Weights of a small image captioner.
Model: 48-pixel images, encoder arch mobilenet_v1, encoder depths [4, 7, 4], encoder widths [48, 64, 96], decoder width 128, decoder norm rmsnorm, decoder activation gelu.
Training: adamw at rate 0.0021, 27300 steps, batches of 128.
Rows from block 2 of the text decoder, named by matrix and row number. Rows with one number belong to one attention dimension. Each number is 50 + 12 x the weight over its row's rms, rounded and kept within 0 to 99. All counts start at 0. After the name is the row's rms in percent of the matrix's.
# v: attention value (decoder.blocks.2.attn.v.weight, 128x128), inputs 0-127
# proj: attention output (decoder.blocks.2.attn.proj.weight, 128x128, transposed), outputs 0-127
v.51 133:43 58 48 41 58 64 59 45 35 56 58 63 57 46 47 50 63 49 49 37 58 32 47 59 51 66 70 37 56 59 62 33 50 25 71 62 47 35 64 62 48 40 61 73 54 55 66 54 52 25 79 56 50 32 55 62 66 43 41 78 60 64 38 46 64 52 53 43 52 51 33 69 74 46 55 52 33 33 52 46 40 39 54 41 46 60 48 76 58 55 53 48 24 31 58 50 57 30 62 37 40 51 42 35 39 56 52 49 53 56 61 52 49 46 50 41 71 63 67 66 31 59 64 54 33 36 47 31
proj.51 124:48 48 34 64 67 51 50 69 82 39 46 49 70 39 33 55 40 54 63 50 47 42 64 37 36 56 75 63 41 39 69 43 38 60 72 36 57 52 51 51 54 56 43 34 31 59 31 50 65 69 50 36 43 43 55 62 48 50 61 42 35 44 54 69 36 65 29 38 36 57 47 37 61 51 56 58 49 56 53 42 48 47 40 60 58 53 39 35 64 61 52 51 48 62 22 61 36 25 57 66 48 59 48 47 62 43 55 49 47 51 57 55 63 53 20 42 60 49 59 39 58 49 50 13 51 43 27 61
v.52 094:44 45 59 43 55 66 30 29 47 44 62 56 35 52 59 62 31 54 41 40 61 38 38 71 52 77 49 42 72 37 44 44 44 54 49 54 43 41 73 44 31 45 49 61 38 54 55 75 35 33 51 59 58 43 58 44 56 61 51 39 51 47 32 54 50 51 49 45 52 50 44 42 30 42 55 54 36 25 37 51 43 69 57 28 34 41 43 63 14 41 63 49 51 22 45 46 56 44 51 43 59 61 45 30 39 49 50 60 59 38 60 78 38 42 40 38 64 75 49 59 32 53 38 37 44 43 60 38
proj.52 101:43 44 54 65 49 53 51 99 52 49 58 52 53 58 66 43 47 41 50 39 44 52 42 41 27 57 62 67 40 49 70 44 39 70 68 46 48 44 38 59 49 51 42 53 38 50 45 77 30 51 36 44 43 41 52 57 65 51 51 68 38 57 59 64 50 67 51 37 53 57 36 56 68 43 51 47 38 52 45 36 57 43 45 74 60 53 50 32 40 63 44 52 48 66 33 51 53 43 60 37 51 70 40 53 64 22 49 34 54 30 28 47 50 63 51 43 38 35 65 35 45 70 60 16 44 44 61 54
v.53 117:67 66 43 46 50 47 70 58 44 57 49 52 70 27 60 48 66 51 63 68 38 48 50 52 54 39 52 66 20 46 38 59 61 51 62 36 65 40 27 59 51 48 65 26 50 37 52 34 47 49 40 33 73 59 57 64 50 45 22 63 40 40 62 52 55 49 53 54 56 39 41 42 52 66 52 52 63 60 64 53 63 56 46 74 66 66 56 48 62 44 48 35 40 83 45 60 47 35 46 52 36 42 64 51 59 55 46 25 42 52 53 43 50 36 49 63 30 43 39 37 48 32 69 38 49 75 53 67
proj.53 106:56 31 62 42 50 70 43 86 58 53 50 75 34 39 46 48 55 50 44 53 46 35 53 67 46 52 51 35 61 63 38 56 58 42 29 49 62 46 48 40 39 52 56 52 59 45 49 71 56 51 64 63 36 64 36 39 37 46 82 39 65 68 16 29 50 56 43 53 28 44 65 57 76 45 28 46 61 54 42 36 37 56 54 40 45 59 54 61 48 51 47 61 43 47 50 62 31 51 58 50 41 38 44 47 62 37 36 62 35 58 73 43 43 36 48 54 36 68 40 47 62 39 56 56 56 60 65 68
v.54 125:55 68 46 54 40 41 57 52 62 47 49 61 42 26 84 31 50 36 55 41 51 56 51 37 56 45 55 70 48 34 48 65 67 57 49 39 65 43 41 48 57 53 50 30 46 33 44 50 56 58 51 42 65 49 39 45 58 33 26 58 61 21 65 32 52 52 29 50 32 70 46 55 50 42 58 40 46 58 42 53 58 51 41 61 49 69 39 37 47 51 46 50 33 32 73 71 61 24 42 65 59 45 62 55 38 76 62 42 64 54 61 41 51 34 38 65 52 50 22 43 67 51 66 41 49 65 47 56
proj.54 102:50 27 51 46 55 52 19 34 36 56 46 49 45 48 35 34 43 75 41 63 60 49 56 49 74 47 47 52 60 63 41 68 53 58 34 41 39 37 40 39 52 60 64 51 69 36 58 51 47 47 55 48 26 69 43 50 48 58 54 45 58 49 29 46 46 50 51 41 32 31 69 52 49 50 44 53 66 53 46 55 41 37 42 37 51 44 64 58 65 39 43 43 37 53 40 77 54 66 55 35 44 53 69 46 45 69 48 63 20 66 62 69 34 36 69 26 50 49 58 58 30 64 38 57 58 22 51 51
v.55 086:40 38 51 61 47 49 45 79 52 39 50 27 50 56 29 52 55 54 50 40 58 49 55 34 56 28 50 49 69 42 65 41 46 54 38 46 44 51 57 45 68 34 31 54 63 38 77 54 85 57 43 52 44 48 36 51 46 39 56 60 53 54 57 52 49 50 60 43 49 66 34 67 80 36 45 34 59 48 48 37 28 25 51 39 30 33 48 46 62 55 25 75 36 45 30 50 46 46 38 58 40 42 42 46 40 42 49 43 61 43 56 46 59 63 35 48 64 39 62 54 56 73 37 77 50 38 44 46
proj.55 106:56 63 41 43 52 45 42 00 48 42 44 52 58 51 33 49 47 62 54 54 53 60 53 46 75 48 49 42 44 49 47 51 50 42 52 57 45 54 60 46 60 46 52 42 61 37 45 18 60 50 44 46 63 62 54 49 55 45 34 50 46 31 52 50 61 38 41 50 47 40 53 37 21 63 57 39 48 45 68 70 62 50 57 49 52 43 55 48 51 42 59 53 43 51 53 48 52 50 43 63 57 43 53 53 36 83 62 52 50 59 55 54 59 42 56 39 58 43 47 69 60 38 33 87 52 41 35 39
v.56 110:51 46 54 36 63 33 45 52 43 61 34 47 66 53 58 58 56 48 55 60 25 45 50 56 50 61 37 59 48 79 42 53 31 49 44 69 34 54 43 59 46 69 61 31 52 50 43 29 44 47 42 42 15 45 52 49 46 57 42 55 45 58 53 55 47 48 51 50 61 38 56 39 54 52 27 61 75 64 67 47 62 63 48 62 66 30 62 61 63 68 52 37 56 85 55 58 41 69 42 35 65 59 38 62 54 43 54 31 30 54 18 35 63 52 59 52 38 43 41 30 57 37 56 58 60 60 53 57
proj.56 101:54 55 61 45 45 56 61 93 40 48 53 44 51 43 58 58 67 55 53 47 54 44 53 61 50 42 44 40 63 49 48 58 63 44 51 48 58 48 50 49 52 56 31 51 32 53 59 38 48 40 71 67 54 37 29 45 46 51 54 41 76 58 45 39 68 45 77 67 57 65 62 58 80 44 48 58 55 42 53 50 44 54 45 54 46 68 25 56 64 47 51 46 70 39 67 44 53 37 38 72 41 40 41 45 66 44 36 57 55 44 56 60 65 66 39 64 56 59 33 47 69 24 67 53 37 87 66 48
v.57 109:56 50 46 54 43 26 43 73 74 57 64 43 74 48 34 59 66 41 59 40 46 57 52 26 66 43 50 50 23 64 55 42 62 45 62 47 37 41 18 41 77 42 43 30 68 48 47 49 68 51 35 50 33 41 28 46 50 36 72 38 74 50 68 40 67 50 37 55 41 55 38 54 55 52 47 31 46 68 63 42 35 32 57 44 53 48 60 45 70 49 45 48 52 48 47 52 70 53 24 48 41 37 50 55 48 64 58 46 47 41 43 36 38 54 50 54 52 36 48 45 65 68 43 63 42 57 67 53
proj.57 109:57 72 46 48 67 35 40 04 48 49 27 47 30 58 25 59 46 74 69 50 58 56 42 53 67 49 39 35 62 44 44 46 50 45 29 38 62 53 54 48 54 48 52 39 51 38 59 28 69 43 51 64 50 65 43 58 32 53 36 43 48 41 54 43 55 38 47 48 38 38 53 55 58 43 54 50 61 37 60 67 55 45 52 44 47 37 43 46 62 40 53 59 55 45 65 43 41 65 49 66 60 42 60 53 21 84 50 68 46 65 70 49 53 43 42 44 41 67 58 68 43 31 45 70 48 63 48 38
v.58 116:40 61 70 59 35 48 41 37 58 38 69 58 32 35 59 45 32 41 56 48 68 57 55 37 59 39 58 56 69 40 41 44 54 44 39 40 49 33 69 48 43 38 49 44 47 40 50 65 52 58 49 46 80 40 51 52 37 26 59 79 66 20 52 47 41 51 39 49 48 49 13 51 48 42 73 63 52 39 58 58 69 62 55 49 33 56 45 47 54 54 42 48 36 44 70 50 71 48 32 60 70 33 43 57 55 48 56 52 72 64 52 58 64 30 49 66 47 63 63 62 40 47 43 36 56 49 62 42
proj.58 100:53 40 54 44 63 40 39 46 50 57 48 65 50 64 29 41 62 61 39 51 33 50 68 48 52 44 62 56 40 54 46 36 37 69 45 48 27 58 36 51 48 50 76 62 58 43 20 60 43 44 32 47 29 70 70 59 47 63 42 71 55 53 53 62 51 49 37 45 51 40 63 53 30 54 46 51 58 39 51 40 34 48 46 47 42 37 64 48 26 57 40 36 45 70 44 86 59 33 56 51 49 51 70 56 51 82 43 43 53 46 48 59 58 60 70 57 41 30 62 48 58 66 41 38 33 26 39 45
v.59 089:51 53 62 41 51 48 72 49 44 44 55 62 46 30 56 57 48 18 51 71 38 41 56 38 66 58 68 27 32 72 52 51 39 30 63 49 52 40 53 36 51 58 69 54 42 58 43 69 54 35 53 50 77 54 42 50 52 32 64 59 69 41 61 32 61 51 27 62 56 45 27 38 41 57 59 53 38 46 43 79 70 49 49 52 47 70 64 69 62 38 41 35 49 56 63 47 69 51 39 48 42 47 48 46 52 48 77 65 55 70 61 43 42 37 73 56 45 42 49 61 47 54 60 43 45 51 65 45
proj.59 102:63 52 49 55 64 47 50 99 77 69 39 46 41 47 44 60 48 56 66 47 61 49 45 46 37 49 69 41 60 29 48 32 42 60 41 40 42 62 48 39 50 55 67 61 43 59 26 36 68 56 41 53 32 52 56 55 29 57 51 47 45 56 48 52 49 65 58 48 47 53 66 59 87 46 59 60 72 37 57 39 40 42 42 40 53 59 47 44 54 47 38 53 57 51 46 56 45 27 50 59 45 50 57 35 47 54 36 54 42 47 38 59 58 51 16 53 44 72 54 60 66 47 47 19 59 51 65 54
v.60 089:37 50 64 62 41 34 44 57 61 51 49 38 69 49 31 45 53 48 52 33 53 55 59 30 56 25 45 61 61 48 57 40 59 41 40 44 47 50 54 57 59 27 36 43 60 28 63 47 74 59 43 53 37 45 40 47 33 22 65 77 54 40 58 52 52 50 59 53 54 56 26 63 77 40 58 40 62 53 58 38 38 40 51 53 41 35 50 48 75 67 27 60 26 56 49 55 66 55 24 59 58 29 38 60 47 40 55 47 64 64 46 43 66 50 56 59 43 53 79 53 54 67 46 65 54 42 59 45
proj.60 110:58 62 43 38 60 41 44 00 48 46 40 55 51 55 26 50 51 67 51 62 46 51 61 53 72 50 49 39 51 50 44 50 51 45 46 58 42 57 57 51 56 47 59 50 56 40 40 28 61 51 49 47 52 63 53 56 44 52 34 54 57 35 50 51 59 36 41 49 48 44 62 40 15 61 52 45 55 41 63 62 56 54 55 43 42 39 53 53 47 45 57 45 46 50 54 57 48 43 40 75 52 41 58 59 38 86 56 47 53 61 64 50 61 45 61 47 59 39 46 67 58 36 34 89 45 50 31 38
v.61 087:47 48 42 61 39 43 33 56 64 56 41 31 69 61 37 43 55 67 47 22 61 60 48 52 42 38 31 67 61 26 50 47 71 59 41 47 52 57 50 67 53 33 30 42 65 28 63 38 57 66 36 49 29 51 49 51 41 44 40 57 39 50 50 60 48 50 73 38 44 59 55 72 71 41 44 31 68 66 46 22 19 46 52 48 45 29 47 31 58 67 46 64 34 38 29 55 47 49 41 57 54 39 52 48 35 48 45 30 60 33 44 53 60 60 35 45 43 56 64 41 59 59 43 60 53 47 47 54
proj.61 112:46 54 48 38 49 48 42 00 30 34 48 55 47 56 40 47 49 61 45 60 43 47 52 56 75 52 40 47 46 61 50 61 55 41 49 62 53 46 57 53 55 45 42 45 58 39 61 44 48 48 54 48 57 58 46 49 60 46 43 55 50 37 49 53 57 35 39 48 43 39 47 39 14 55 43 40 39 54 53 66 64 58 54 51 51 39 54 52 47 49 58 43 42 50 52 50 50 61 47 55 58 45 52 65 46 72 62 45 51 59 66 39 50 40 82 40 59 30 48 61 47 45 38 94 44 52 31 39
v.62 087:34 50 62 57 47 49 63 63 54 53 65 48 62 25 48 65 63 39 48 44 47 39 45 41 64 37 59 53 37 34 59 51 50 59 58 37 56 47 41 34 54 23 44 32 50 32 71 70 63 45 40 55 67 48 39 39 51 39 63 42 62 40 67 35 68 54 48 53 61 47 28 51 48 54 83 40 39 31 40 54 40 50 45 46 44 59 61 47 38 31 40 48 30 49 39 55 63 25 25 53 40 32 44 37 42 56 57 52 66 50 76 47 36 42 55 66 59 55 47 68 54 78 43 50 42 63 63 40
proj.62 092:60 55 35 57 77 57 31 00 73 46 32 54 36 55 31 48 40 67 65 64 57 56 39 52 57 62 55 38 54 49 51 47 47 57 42 51 46 58 44 40 56 47 75 49 55 31 32 46 56 57 36 47 42 69 52 69 42 40 44 54 49 40 39 56 52 52 37 38 34 42 60 46 54 67 43 31 62 38 62 48 62 38 52 64 50 39 71 41 44 40 46 74 32 50 52 47 33 47 50 67 43 45 54 62 36 64 52 60 36 52 48 53 47 36 37 29 37 54 65 62 51 34 42 67 57 42 61 48
v.63 098:35 58 53 56 37 64 43 35 58 73 76 66 55 53 35 48 49 58 43 34 72 55 39 60 44 45 55 54 34 17 51 43 72 58 65 52 59 52 40 59 44 26 39 44 51 39 48 56 38 59 59 54 65 63 54 51 53 63 62 32 43 61 36 56 63 50 71 38 43 35 63 50 36 59 83 42 39 33 41 43 41 59 52 47 56 61 49 21 22 36 68 47 51 40 49 34 60 35 54 49 52 42 50 36 47 62 47 58 64 43 59 57 31 57 56 49 53 71 62 73 46 49 46 33 38 56 54 45
proj.63 099:37 42 40 62 59 50 52 68 62 40 46 51 33 56 50 45 44 36 48 63 39 40 48 56 35 64 40 63 40 62 54 52 51 62 41 59 51 49 41 60 43 34 59 52 55 50 54 94 39 60 40 49 45 49 54 69 51 43 60 59 39 57 50 65 28 49 36 40 47 63 28 51 30 47 30 48 44 60 30 30 53 43 48 66 54 37 66 55 26 59 42 56 35 48 42 44 32 65 62 37 46 59 55 70 51 23 60 50 51 45 48 26 33 42 67 53 42 37 62 28 23 65 61 30 45 41 52 59
v.64 096:58 46 54 79 54 47 78 51 86 40 68 57 30 50 54 49 69 49 45 52 70 54 50 54 41 35 46 41 45 70 63 50 55 53 47 43 63 43 24 50 58 50 61 36 55 61 67 49 47 51 53 57 32 34 54 56 41 59 37 34 36 53 45 53 62 51 36 46 34 57 39 60 49 51 27 60 49 50 50 50 48 54 48 49 39 49 51 54 46 25 55 59 44 52 57 58 43 42 58 48 35 46 24 91 59 79 28 60 51 26 48 63 39 48 57 52 65 46 32 50 63 56 34 54 49 63 52 32
proj.64 093:46 36 43 43 63 40 42 89 15 42 57 35 47 52 47 61 43 43 60 33 34 74 31 48 64 53 57 67 62 66 55 59 45 28 56 31 60 47 50 60 42 32 60 45 53 53 59 48 47 42 69 35 48 35 35 62 37 52 59 56 45 59 45 56 45 34 44 57 73 26 53 40 52 55 55 52 45 44 41 50 58 39 50 67 43 40 35 56 45 52 37 42 48 61 72 41 57 50 71 32 58 48 31 62 43 42 51 68 54 42 62 72 37 56 65 58 36 40 36 63 50 64 59 36 31 58 56 59
v.65 105:39 68 59 74 25 48 41 47 58 36 56 33 43 26 48 58 57 41 44 60 47 67 38 61 42 47 33 47 62 62 27 53 47 43 62 29 50 45 45 47 51 40 52 38 52 72 64 59 46 56 32 29 51 51 56 46 20 53 50 46 65 39 53 74 67 46 52 47 24 38 44 64 55 41 49 53 62 68 49 56 50 49 55 62 54 52 65 48 65 60 34 53 46 49 44 61 53 57 30 57 47 50 64 59 25 38 75 28 71 35 47 72 58 55 51 43 43 45 50 36 51 55 36 50 81 49 38 38
proj.65 097:46 40 41 33 51 49 47 69 30 30 43 54 40 81 51 58 46 72 59 34 61 54 45 42 69 59 49 37 47 51 64 54 46 54 46 45 59 43 37 39 41 37 52 49 49 28 45 36 47 40 57 77 32 59 37 46 63 56 51 69 45 52 68 64 58 57 73 47 48 34 51 44 75 61 53 46 52 61 50 30 47 38 41 57 48 36 40 21 55 43 43 59 51 71 65 61 38 54 59 44 40 76 68 55 38 73 27 57 50 52 36 57 44 25 50 65 58 48 64 44 49 47 55 34 34 51 67 64
v.66 099:43 60 56 47 45 25 45 47 64 42 51 50 51 41 35 40 29 31 44 51 44 40 50 53 46 53 68 45 51 59 38 37 39 39 63 44 66 57 49 73 45 38 58 42 32 37 51 43 46 63 38 40 57 78 47 65 47 55 57 48 45 69 58 73 72 51 81 50 41 63 42 55 55 66 60 53 65 67 38 53 64 50 49 43 79 55 70 45 39 46 46 49 50 65 46 39 48 65 41 53 20 31 43 39 26 41 55 58 62 56 48 72 39 26 50 71 26 48 52 57 53 46 35 62 64 53 42 41
proj.66 098:61 42 49 37 38 71 42 86 52 44 55 57 39 55 45 63 63 50 48 47 62 50 57 78 49 54 31 46 63 46 63 53 54 48 46 58 46 29 35 41 44 51 36 60 29 39 38 76 48 35 55 62 56 44 30 37 61 53 57 60 41 36 66 58 37 43 66 51 37 36 58 44 60 42 31 47 44 40 43 41 33 37 45 64 35 50 41 46 35 32 39 43 34 43 64 38 37 48 12 65 36 58 57 52 47 44 59 53 47 48 46 50 38 16 64 39 51 47 49 68 56 64 54 39 47 47 61 69
v.67 091:70 27 55 23 65 41 40 57 26 76 51 63 55 57 45 45 26 70 60 35 55 58 61 59 65 48 55 70 53 21 54 47 45 52 43 71 64 33 57 50 46 48 50 63 48 36 49 43 46 43 68 77 34 55 60 45 68 35 52 57 51 55 49 27 40 53 51 54 66 60 49 35 50 47 49 67 48 36 56 33 59 56 52 46 49 37 45 66 17 60 62 40 69 66 44 46 54 42 58 42 67 58 44 34 59 57 33 55 33 53 58 28 48 44 51 49 59 56 47 38 38 41 54 54 29 41 52 56
proj.67 095:42 59 53 84 41 47 61 40 63 87 60 43 61 32 49 48 49 38 45 63 49 31 50 54 21 43 61 46 42 51 47 46 41 55 51 48 58 48 55 69 53 61 59 30 27 62 59 68 47 61 39 46 51 51 64 55 46 30 45 39 50 64 41 46 48 51 37 40 37 56 46 50 63 50 35 39 55 44 43 56 55 54 55 59 54 51 49 64 59 53 59 73 44 23 30 46 66 34 45 62 45 32 39 42 77 20 61 46 51 55 58 48 51 76 24 47 30 62 37 55 49 46 50 57 67 46 54 35
v.68 106:37 46 53 74 32 64 65 43 51 31 62 53 53 40 32 61 64 47 53 63 44 60 58 43 59 51 41 39 41 47 37 43 59 35 60 25 36 39 29 47 55 31 54 53 53 60 53 79 54 53 38 45 44 40 42 51 39 59 54 35 52 31 69 58 56 49 41 59 42 41 02 51 40 57 50 41 34 53 60 57 43 41 53 42 45 53 67 58 51 48 48 50 58 35 52 60 57 46 49 48 41 54 41 68 78 69 26 72 44 59 41 73 27 42 48 41 65 42 51 40 45 53 43 44 59 65 71 60
proj.68 102:57 55 35 34 65 39 43 63 71 31 32 34 48 48 60 52 49 56 48 32 47 59 25 22 65 72 41 43 57 55 56 38 52 29 41 34 61 56 69 49 43 52 54 21 46 45 60 19 50 56 54 37 36 58 47 49 60 54 44 48 50 72 45 53 61 36 46 38 46 34 60 47 61 43 52 45 50 49 57 45 61 41 46 42 37 60 58 43 41 46 74 62 48 53 61 46 29 62 74 40 67 61 63 51 30 52 56 50 47 39 69 63 43 48 20 56 48 54 87 41 56 48 46 46 46 51 42 58
v.69 093:71 54 53 73 44 34 62 59 62 61 77 42 52 57 34 52 66 39 53 34 63 66 38 35 35 52 46 54 52 39 77 59 46 22 58 55 59 42 37 49 51 53 38 56 43 54 57 44 48 46 70 61 38 48 56 52 23 65 52 53 46 72 51 43 53 56 56 41 49 65 78 73 41 41 62 32 50 54 66 38 54 49 37 56 44 46 45 65 49 52 60 46 39 51 36 62 51 52 49 50 65 54 37 64 31 53 67 40 58 26 62 35 53 73 75 29 55 53 55 42 66 64 53 41 53 27 42 43
proj.69 089:37 56 53 59 53 37 60 32 58 34 55 52 35 43 48 60 39 72 68 26 53 50 76 64 52 52 38 53 48 68 85 46 44 58 60 43 59 64 66 61 55 37 62 31 69 45 49 45 40 45 56 50 56 46 24 66 33 33 44 45 45 53 53 74 37 50 52 49 42 60 42 42 51 71 36 64 51 55 36 62 55 50 59 62 48 31 77 44 68 34 35 42 59 50 46 63 54 70 56 42 34 55 41 66 51 33 58 49 37 69 55 45 53 48 38 55 35 40 21 40 34 42 60 59 48 53 52 41
v.70 092:63 47 54 70 66 77 68 47 53 53 42 36 65 49 51 62 75 60 52 44 37 51 52 49 65 53 21 52 48 44 56 54 61 39 51 48 24 65 47 41 49 40 41 52 42 61 51 64 54 15 55 69 48 67 54 31 42 50 49 36 37 56 40 49 44 49 30 51 65 46 47 45 44 42 50 39 56 41 78 28 35 48 42 63 42 34 34 73 45 46 46 47 53 35 39 59 42 39 52 46 58 71 43 56 53 28 53 32 27 55 54 41 50 69 56 23 52 53 65 48 36 64 52 35 62 31 57 54
proj.70 103:47 55 36 80 34 26 58 15 88 51 50 57 57 31 47 53 34 67 53 51 37 53 32 33 48 63 57 35 49 59 53 40 54 58 57 56 53 75 59 60 49 46 58 31 61 54 45 10 53 61 54 45 51 51 52 53 41 53 40 45 53 48 25 31 50 67 60 44 43 68 45 51 53 51 53 53 52 54 54 60 59 65 53 52 50 70 56 36 63 54 69 51 55 33 49 63 48 37 74 46 54 58 55 46 52 46 47 44 51 55 48 55 56 46 05 61 41 52 59 55 44 34 54 58 57 50 49 49
v.71 104:72 56 48 68 24 40 32 49 41 63 65 60 20 50 26 60 49 53 50 50 44 59 41 40 60 37 48 60 45 35 64 47 51 39 64 36 40 29 28 40 60 37 45 57 69 58 58 58 52 54 60 50 50 35 51 42 37 40 62 40 66 37 64 46 47 50 48 59 39 42 49 55 51 43 45 68 33 49 69 49 59 41 51 39 49 45 68 61 56 67 69 48 67 35 53 67 54 46 43 44 28 59 66 76 76 73 41 53 53 37 31 48 36 57 64 27 65 43 59 26 50 56 46 52 51 49 50 61
proj.71 098:54 67 45 27 57 36 53 54 37 48 31 20 51 60 55 53 51 64 55 29 52 57 35 41 58 59 41 43 31 57 69 56 31 44 30 28 66 62 63 63 44 48 68 23 55 47 69 42 52 58 49 51 44 67 53 50 40 34 50 56 56 78 55 77 63 33 41 34 62 42 53 50 52 68 51 46 55 47 46 46 51 51 62 33 31 35 61 45 43 32 49 51 62 52 66 48 49 71 66 39 70 53 59 56 44 64 50 58 49 60 67 41 42 59 29 62 37 67 55 35 40 33 61 64 59 51 49 43
v.72 114:76 55 47 27 63 56 55 55 22 73 52 68 74 58 52 47 46 53 40 36 42 68 32 64 51 48 44 60 40 53 58 49 57 61 64 71 64 48 54 51 44 61 40 51 58 25 55 39 50 46 60 43 49 51 54 62 63 22 43 50 40 54 41 49 57 50 46 54 72 51 63 61 62 40 48 38 58 44 43 55 45 53 44 56 60 40 61 56 49 63 69 49 50 65 64 74 49 50 48 36 57 61 64 23 44 76 72 16 44 56 38 61 42 52 64 46 46 62 38 20 52 43 49 53 35 57 46 37
proj.72 112:45 56 67 71 50 58 51 22 50 63 49 75 51 57 55 57 40 74 52 74 63 32 70 71 54 36 57 19 48 62 60 49 32 51 33 43 45 54 55 47 59 47 71 55 40 49 45 49 43 76 58 58 58 37 46 56 54 62 49 44 58 50 48 44 58 65 38 49 18 73 59 42 47 52 65 43 64 51 40 46 43 76 45 63 61 45 49 47 69 57 55 45 42 50 43 57 47 60 43 68 48 26 39 54 70 38 54 53 53 46 54 38 51 47 72 36 48 57 29 75 40 40 56 52 58 36 64 49
v.73 093:45 44 53 21 62 58 29 55 62 45 55 41 55 41 62 37 30 51 45 56 62 62 37 58 28 41 51 52 52 72 45 41 46 71 59 50 73 58 64 70 52 60 49 43 56 48 42 39 41 61 30 39 49 59 54 59 48 31 50 61 44 62 37 56 62 45 52 45 36 60 83 41 65 62 53 61 62 64 23 61 49 62 60 59 58 45 35 31 58 48 39 54 44 69 59 31 56 57 46 54 44 46 84 34 32 51 67 44 65 39 56 44 68 45 50 48 32 56 44 46 64 38 47 66 59 56 30 39
proj.73 096:57 39 66 44 45 56 54 64 16 64 64 76 47 69 49 55 48 37 51 64 58 42 63 63 42 40 54 58 37 39 49 73 43 41 52 51 36 27 28 44 54 50 40 85 50 42 38 76 46 38 52 68 47 35 48 45 50 68 49 57 47 40 62 67 43 55 61 61 53 51 39 56 43 48 58 36 46 53 49 45 43 50 42 61 57 37 27 45 46 51 24 37 38 67 48 52 49 50 21 55 36 53 51 47 47 52 36 54 59 53 33 44 57 55 84 54 53 46 21 58 49 63 53 40 42 46 73 59
v.74 111:60 69 39 63 22 40 43 52 71 35 45 53 24 40 49 48 59 50 50 60 61 28 46 40 61 43 64 41 46 37 56 40 59 40 51 37 46 27 23 40 59 52 56 50 48 60 47 54 52 52 55 38 70 38 49 53 48 63 63 48 55 42 65 66 47 50 50 50 41 64 23 59 49 46 29 42 36 56 62 45 62 32 50 40 27 57 49 52 64 57 58 54 59 26 52 50 60 51 48 52 17 49 49 68 61 59 17 67 62 27 51 61 20 39 59 51 46 41 46 59 51 60 51 51 46 50 51 73
proj.74 112:53 49 52 21 56 44 45 86 31 41 42 24 55 55 51 52 44 51 54 33 41 79 41 46 57 54 48 75 53 53 52 62 45 50 40 32 53 52 60 48 39 48 52 41 57 54 51 42 56 35 54 44 44 59 43 39 54 30 60 51 38 61 44 49 41 35 40 39 86 34 55 44 67 65 63 56 46 34 47 50 52 38 56 28 37 47 55 57 26 28 58 52 68 55 56 47 46 67 63 21 70 62 54 50 33 62 58 59 51 61 73 56 31 45 35 50 45 46 63 46 48 62 49 52 64 61 34 45
v.75 090:69 53 39 53 63 39 62 48 52 58 43 70 46 77 48 50 39 47 51 34 39 22 54 44 61 39 54 43 40 54 78 48 45 55 34 51 36 68 40 47 47 62 44 51 36 18 46 31 62 58 71 65 54 61 43 51 68 53 58 39 31 72 53 30 38 56 52 55 68 49 50 61 48 56 61 56 54 34 62 45 57 47 42 41 61 53 55 49 53 43 64 54 45 52 64 54 30 58 39 55 23 30 31 49 59 58 30 66 40 62 38 41 49 54 60 67 50 52 58 76 64 49 57 55 31 55 57 74
proj.75 101:57 56 58 43 44 56 43 13 43 37 47 46 54 30 44 46 66 33 35 53 42 54 56 65 56 43 38 52 62 56 47 52 56 48 53 59 41 51 56 56 57 45 56 70 64 58 53 60 66 59 54 41 72 46 53 53 31 49 52 46 55 42 47 36 46 35 36 56 65 56 67 54 03 43 40 60 50 41 46 55 49 65 64 44 31 59 55 67 36 44 56 24 45 40 54 43 54 61 39 57 69 37 41 61 48 41 66 41 52 54 68 34 42 48 72 33 50 45 45 73 52 48 45 94 59 45 40 39
v.76 104:49 63 47 67 51 51 72 41 69 57 52 54 65 68 30 50 65 29 51 48 47 30 54 32 50 50 59 26 31 50 63 39 59 30 56 43 43 69 40 50 45 36 41 57 37 38 41 51 56 41 59 56 59 68 38 58 47 67 62 40 32 69 52 53 58 48 65 50 78 56 41 63 41 70 61 28 48 43 55 49 45 41 40 40 68 43 60 60 43 25 50 52 48 48 34 53 44 51 70 52 25 45 15 45 57 44 37 65 35 55 50 57 29 45 53 44 41 46 60 75 42 64 54 40 43 50 58 64
proj.76 102:62 64 43 42 44 52 47 44 99 36 47 34 43 23 41 55 47 54 55 28 41 57 51 64 55 57 30 52 76 58 54 32 65 52 59 55 51 74 68 41 47 48 41 36 52 56 42 33 47 60 55 33 64 38 33 43 45 50 45 45 50 36 42 36 46 38 49 48 35 56 53 49 31 41 31 64 45 42 42 64 48 61 53 51 38 80 70 49 42 44 61 34 47 28 58 37 28 63 43 57 63 43 46 47 35 47 70 54 43 53 67 53 51 35 27 35 50 41 48 53 51 43 50 50 58 53 41 51
v.77 103:60 30 65 43 60 55 87 56 55 35 57 48 62 45 56 62 57 50 47 42 47 59 63 70 55 66 37 45 66 60 60 54 41 60 27 66 41 61 54 37 46 53 45 42 30 49 55 53 50 23 53 53 18 66 46 50 74 60 45 44 53 69 36 41 56 54 39 41 48 51 22 60 46 42 36 40 72 45 60 36 47 58 43 53 44 52 45 67 35 26 51 49 44 42 55 48 40 47 50 44 75 54 22 52 27 50 63 39 28 56 52 44 61 69 45 53 56 55 53 52 42 53 32 43 46 35 55 32
proj.77 102:35 43 41 86 31 44 48 03 68 43 66 62 64 37 52 54 44 52 43 52 48 45 61 51 57 51 50 42 67 65 42 37 60 52 73 67 60 45 42 64 38 34 45 34 38 57 51 13 48 55 50 38 58 48 51 68 50 61 43 50 40 45 40 43 50 75 61 49 43 51 63 30 34 35 61 58 49 41 58 50 61 55 49 66 58 59 41 50 63 57 61 54 56 48 46 66 60 31 54 66 43 48 45 58 64 38 46 47 38 46 35 63 46 42 43 45 54 49 56 87 47 39 41 52 39 45 49 58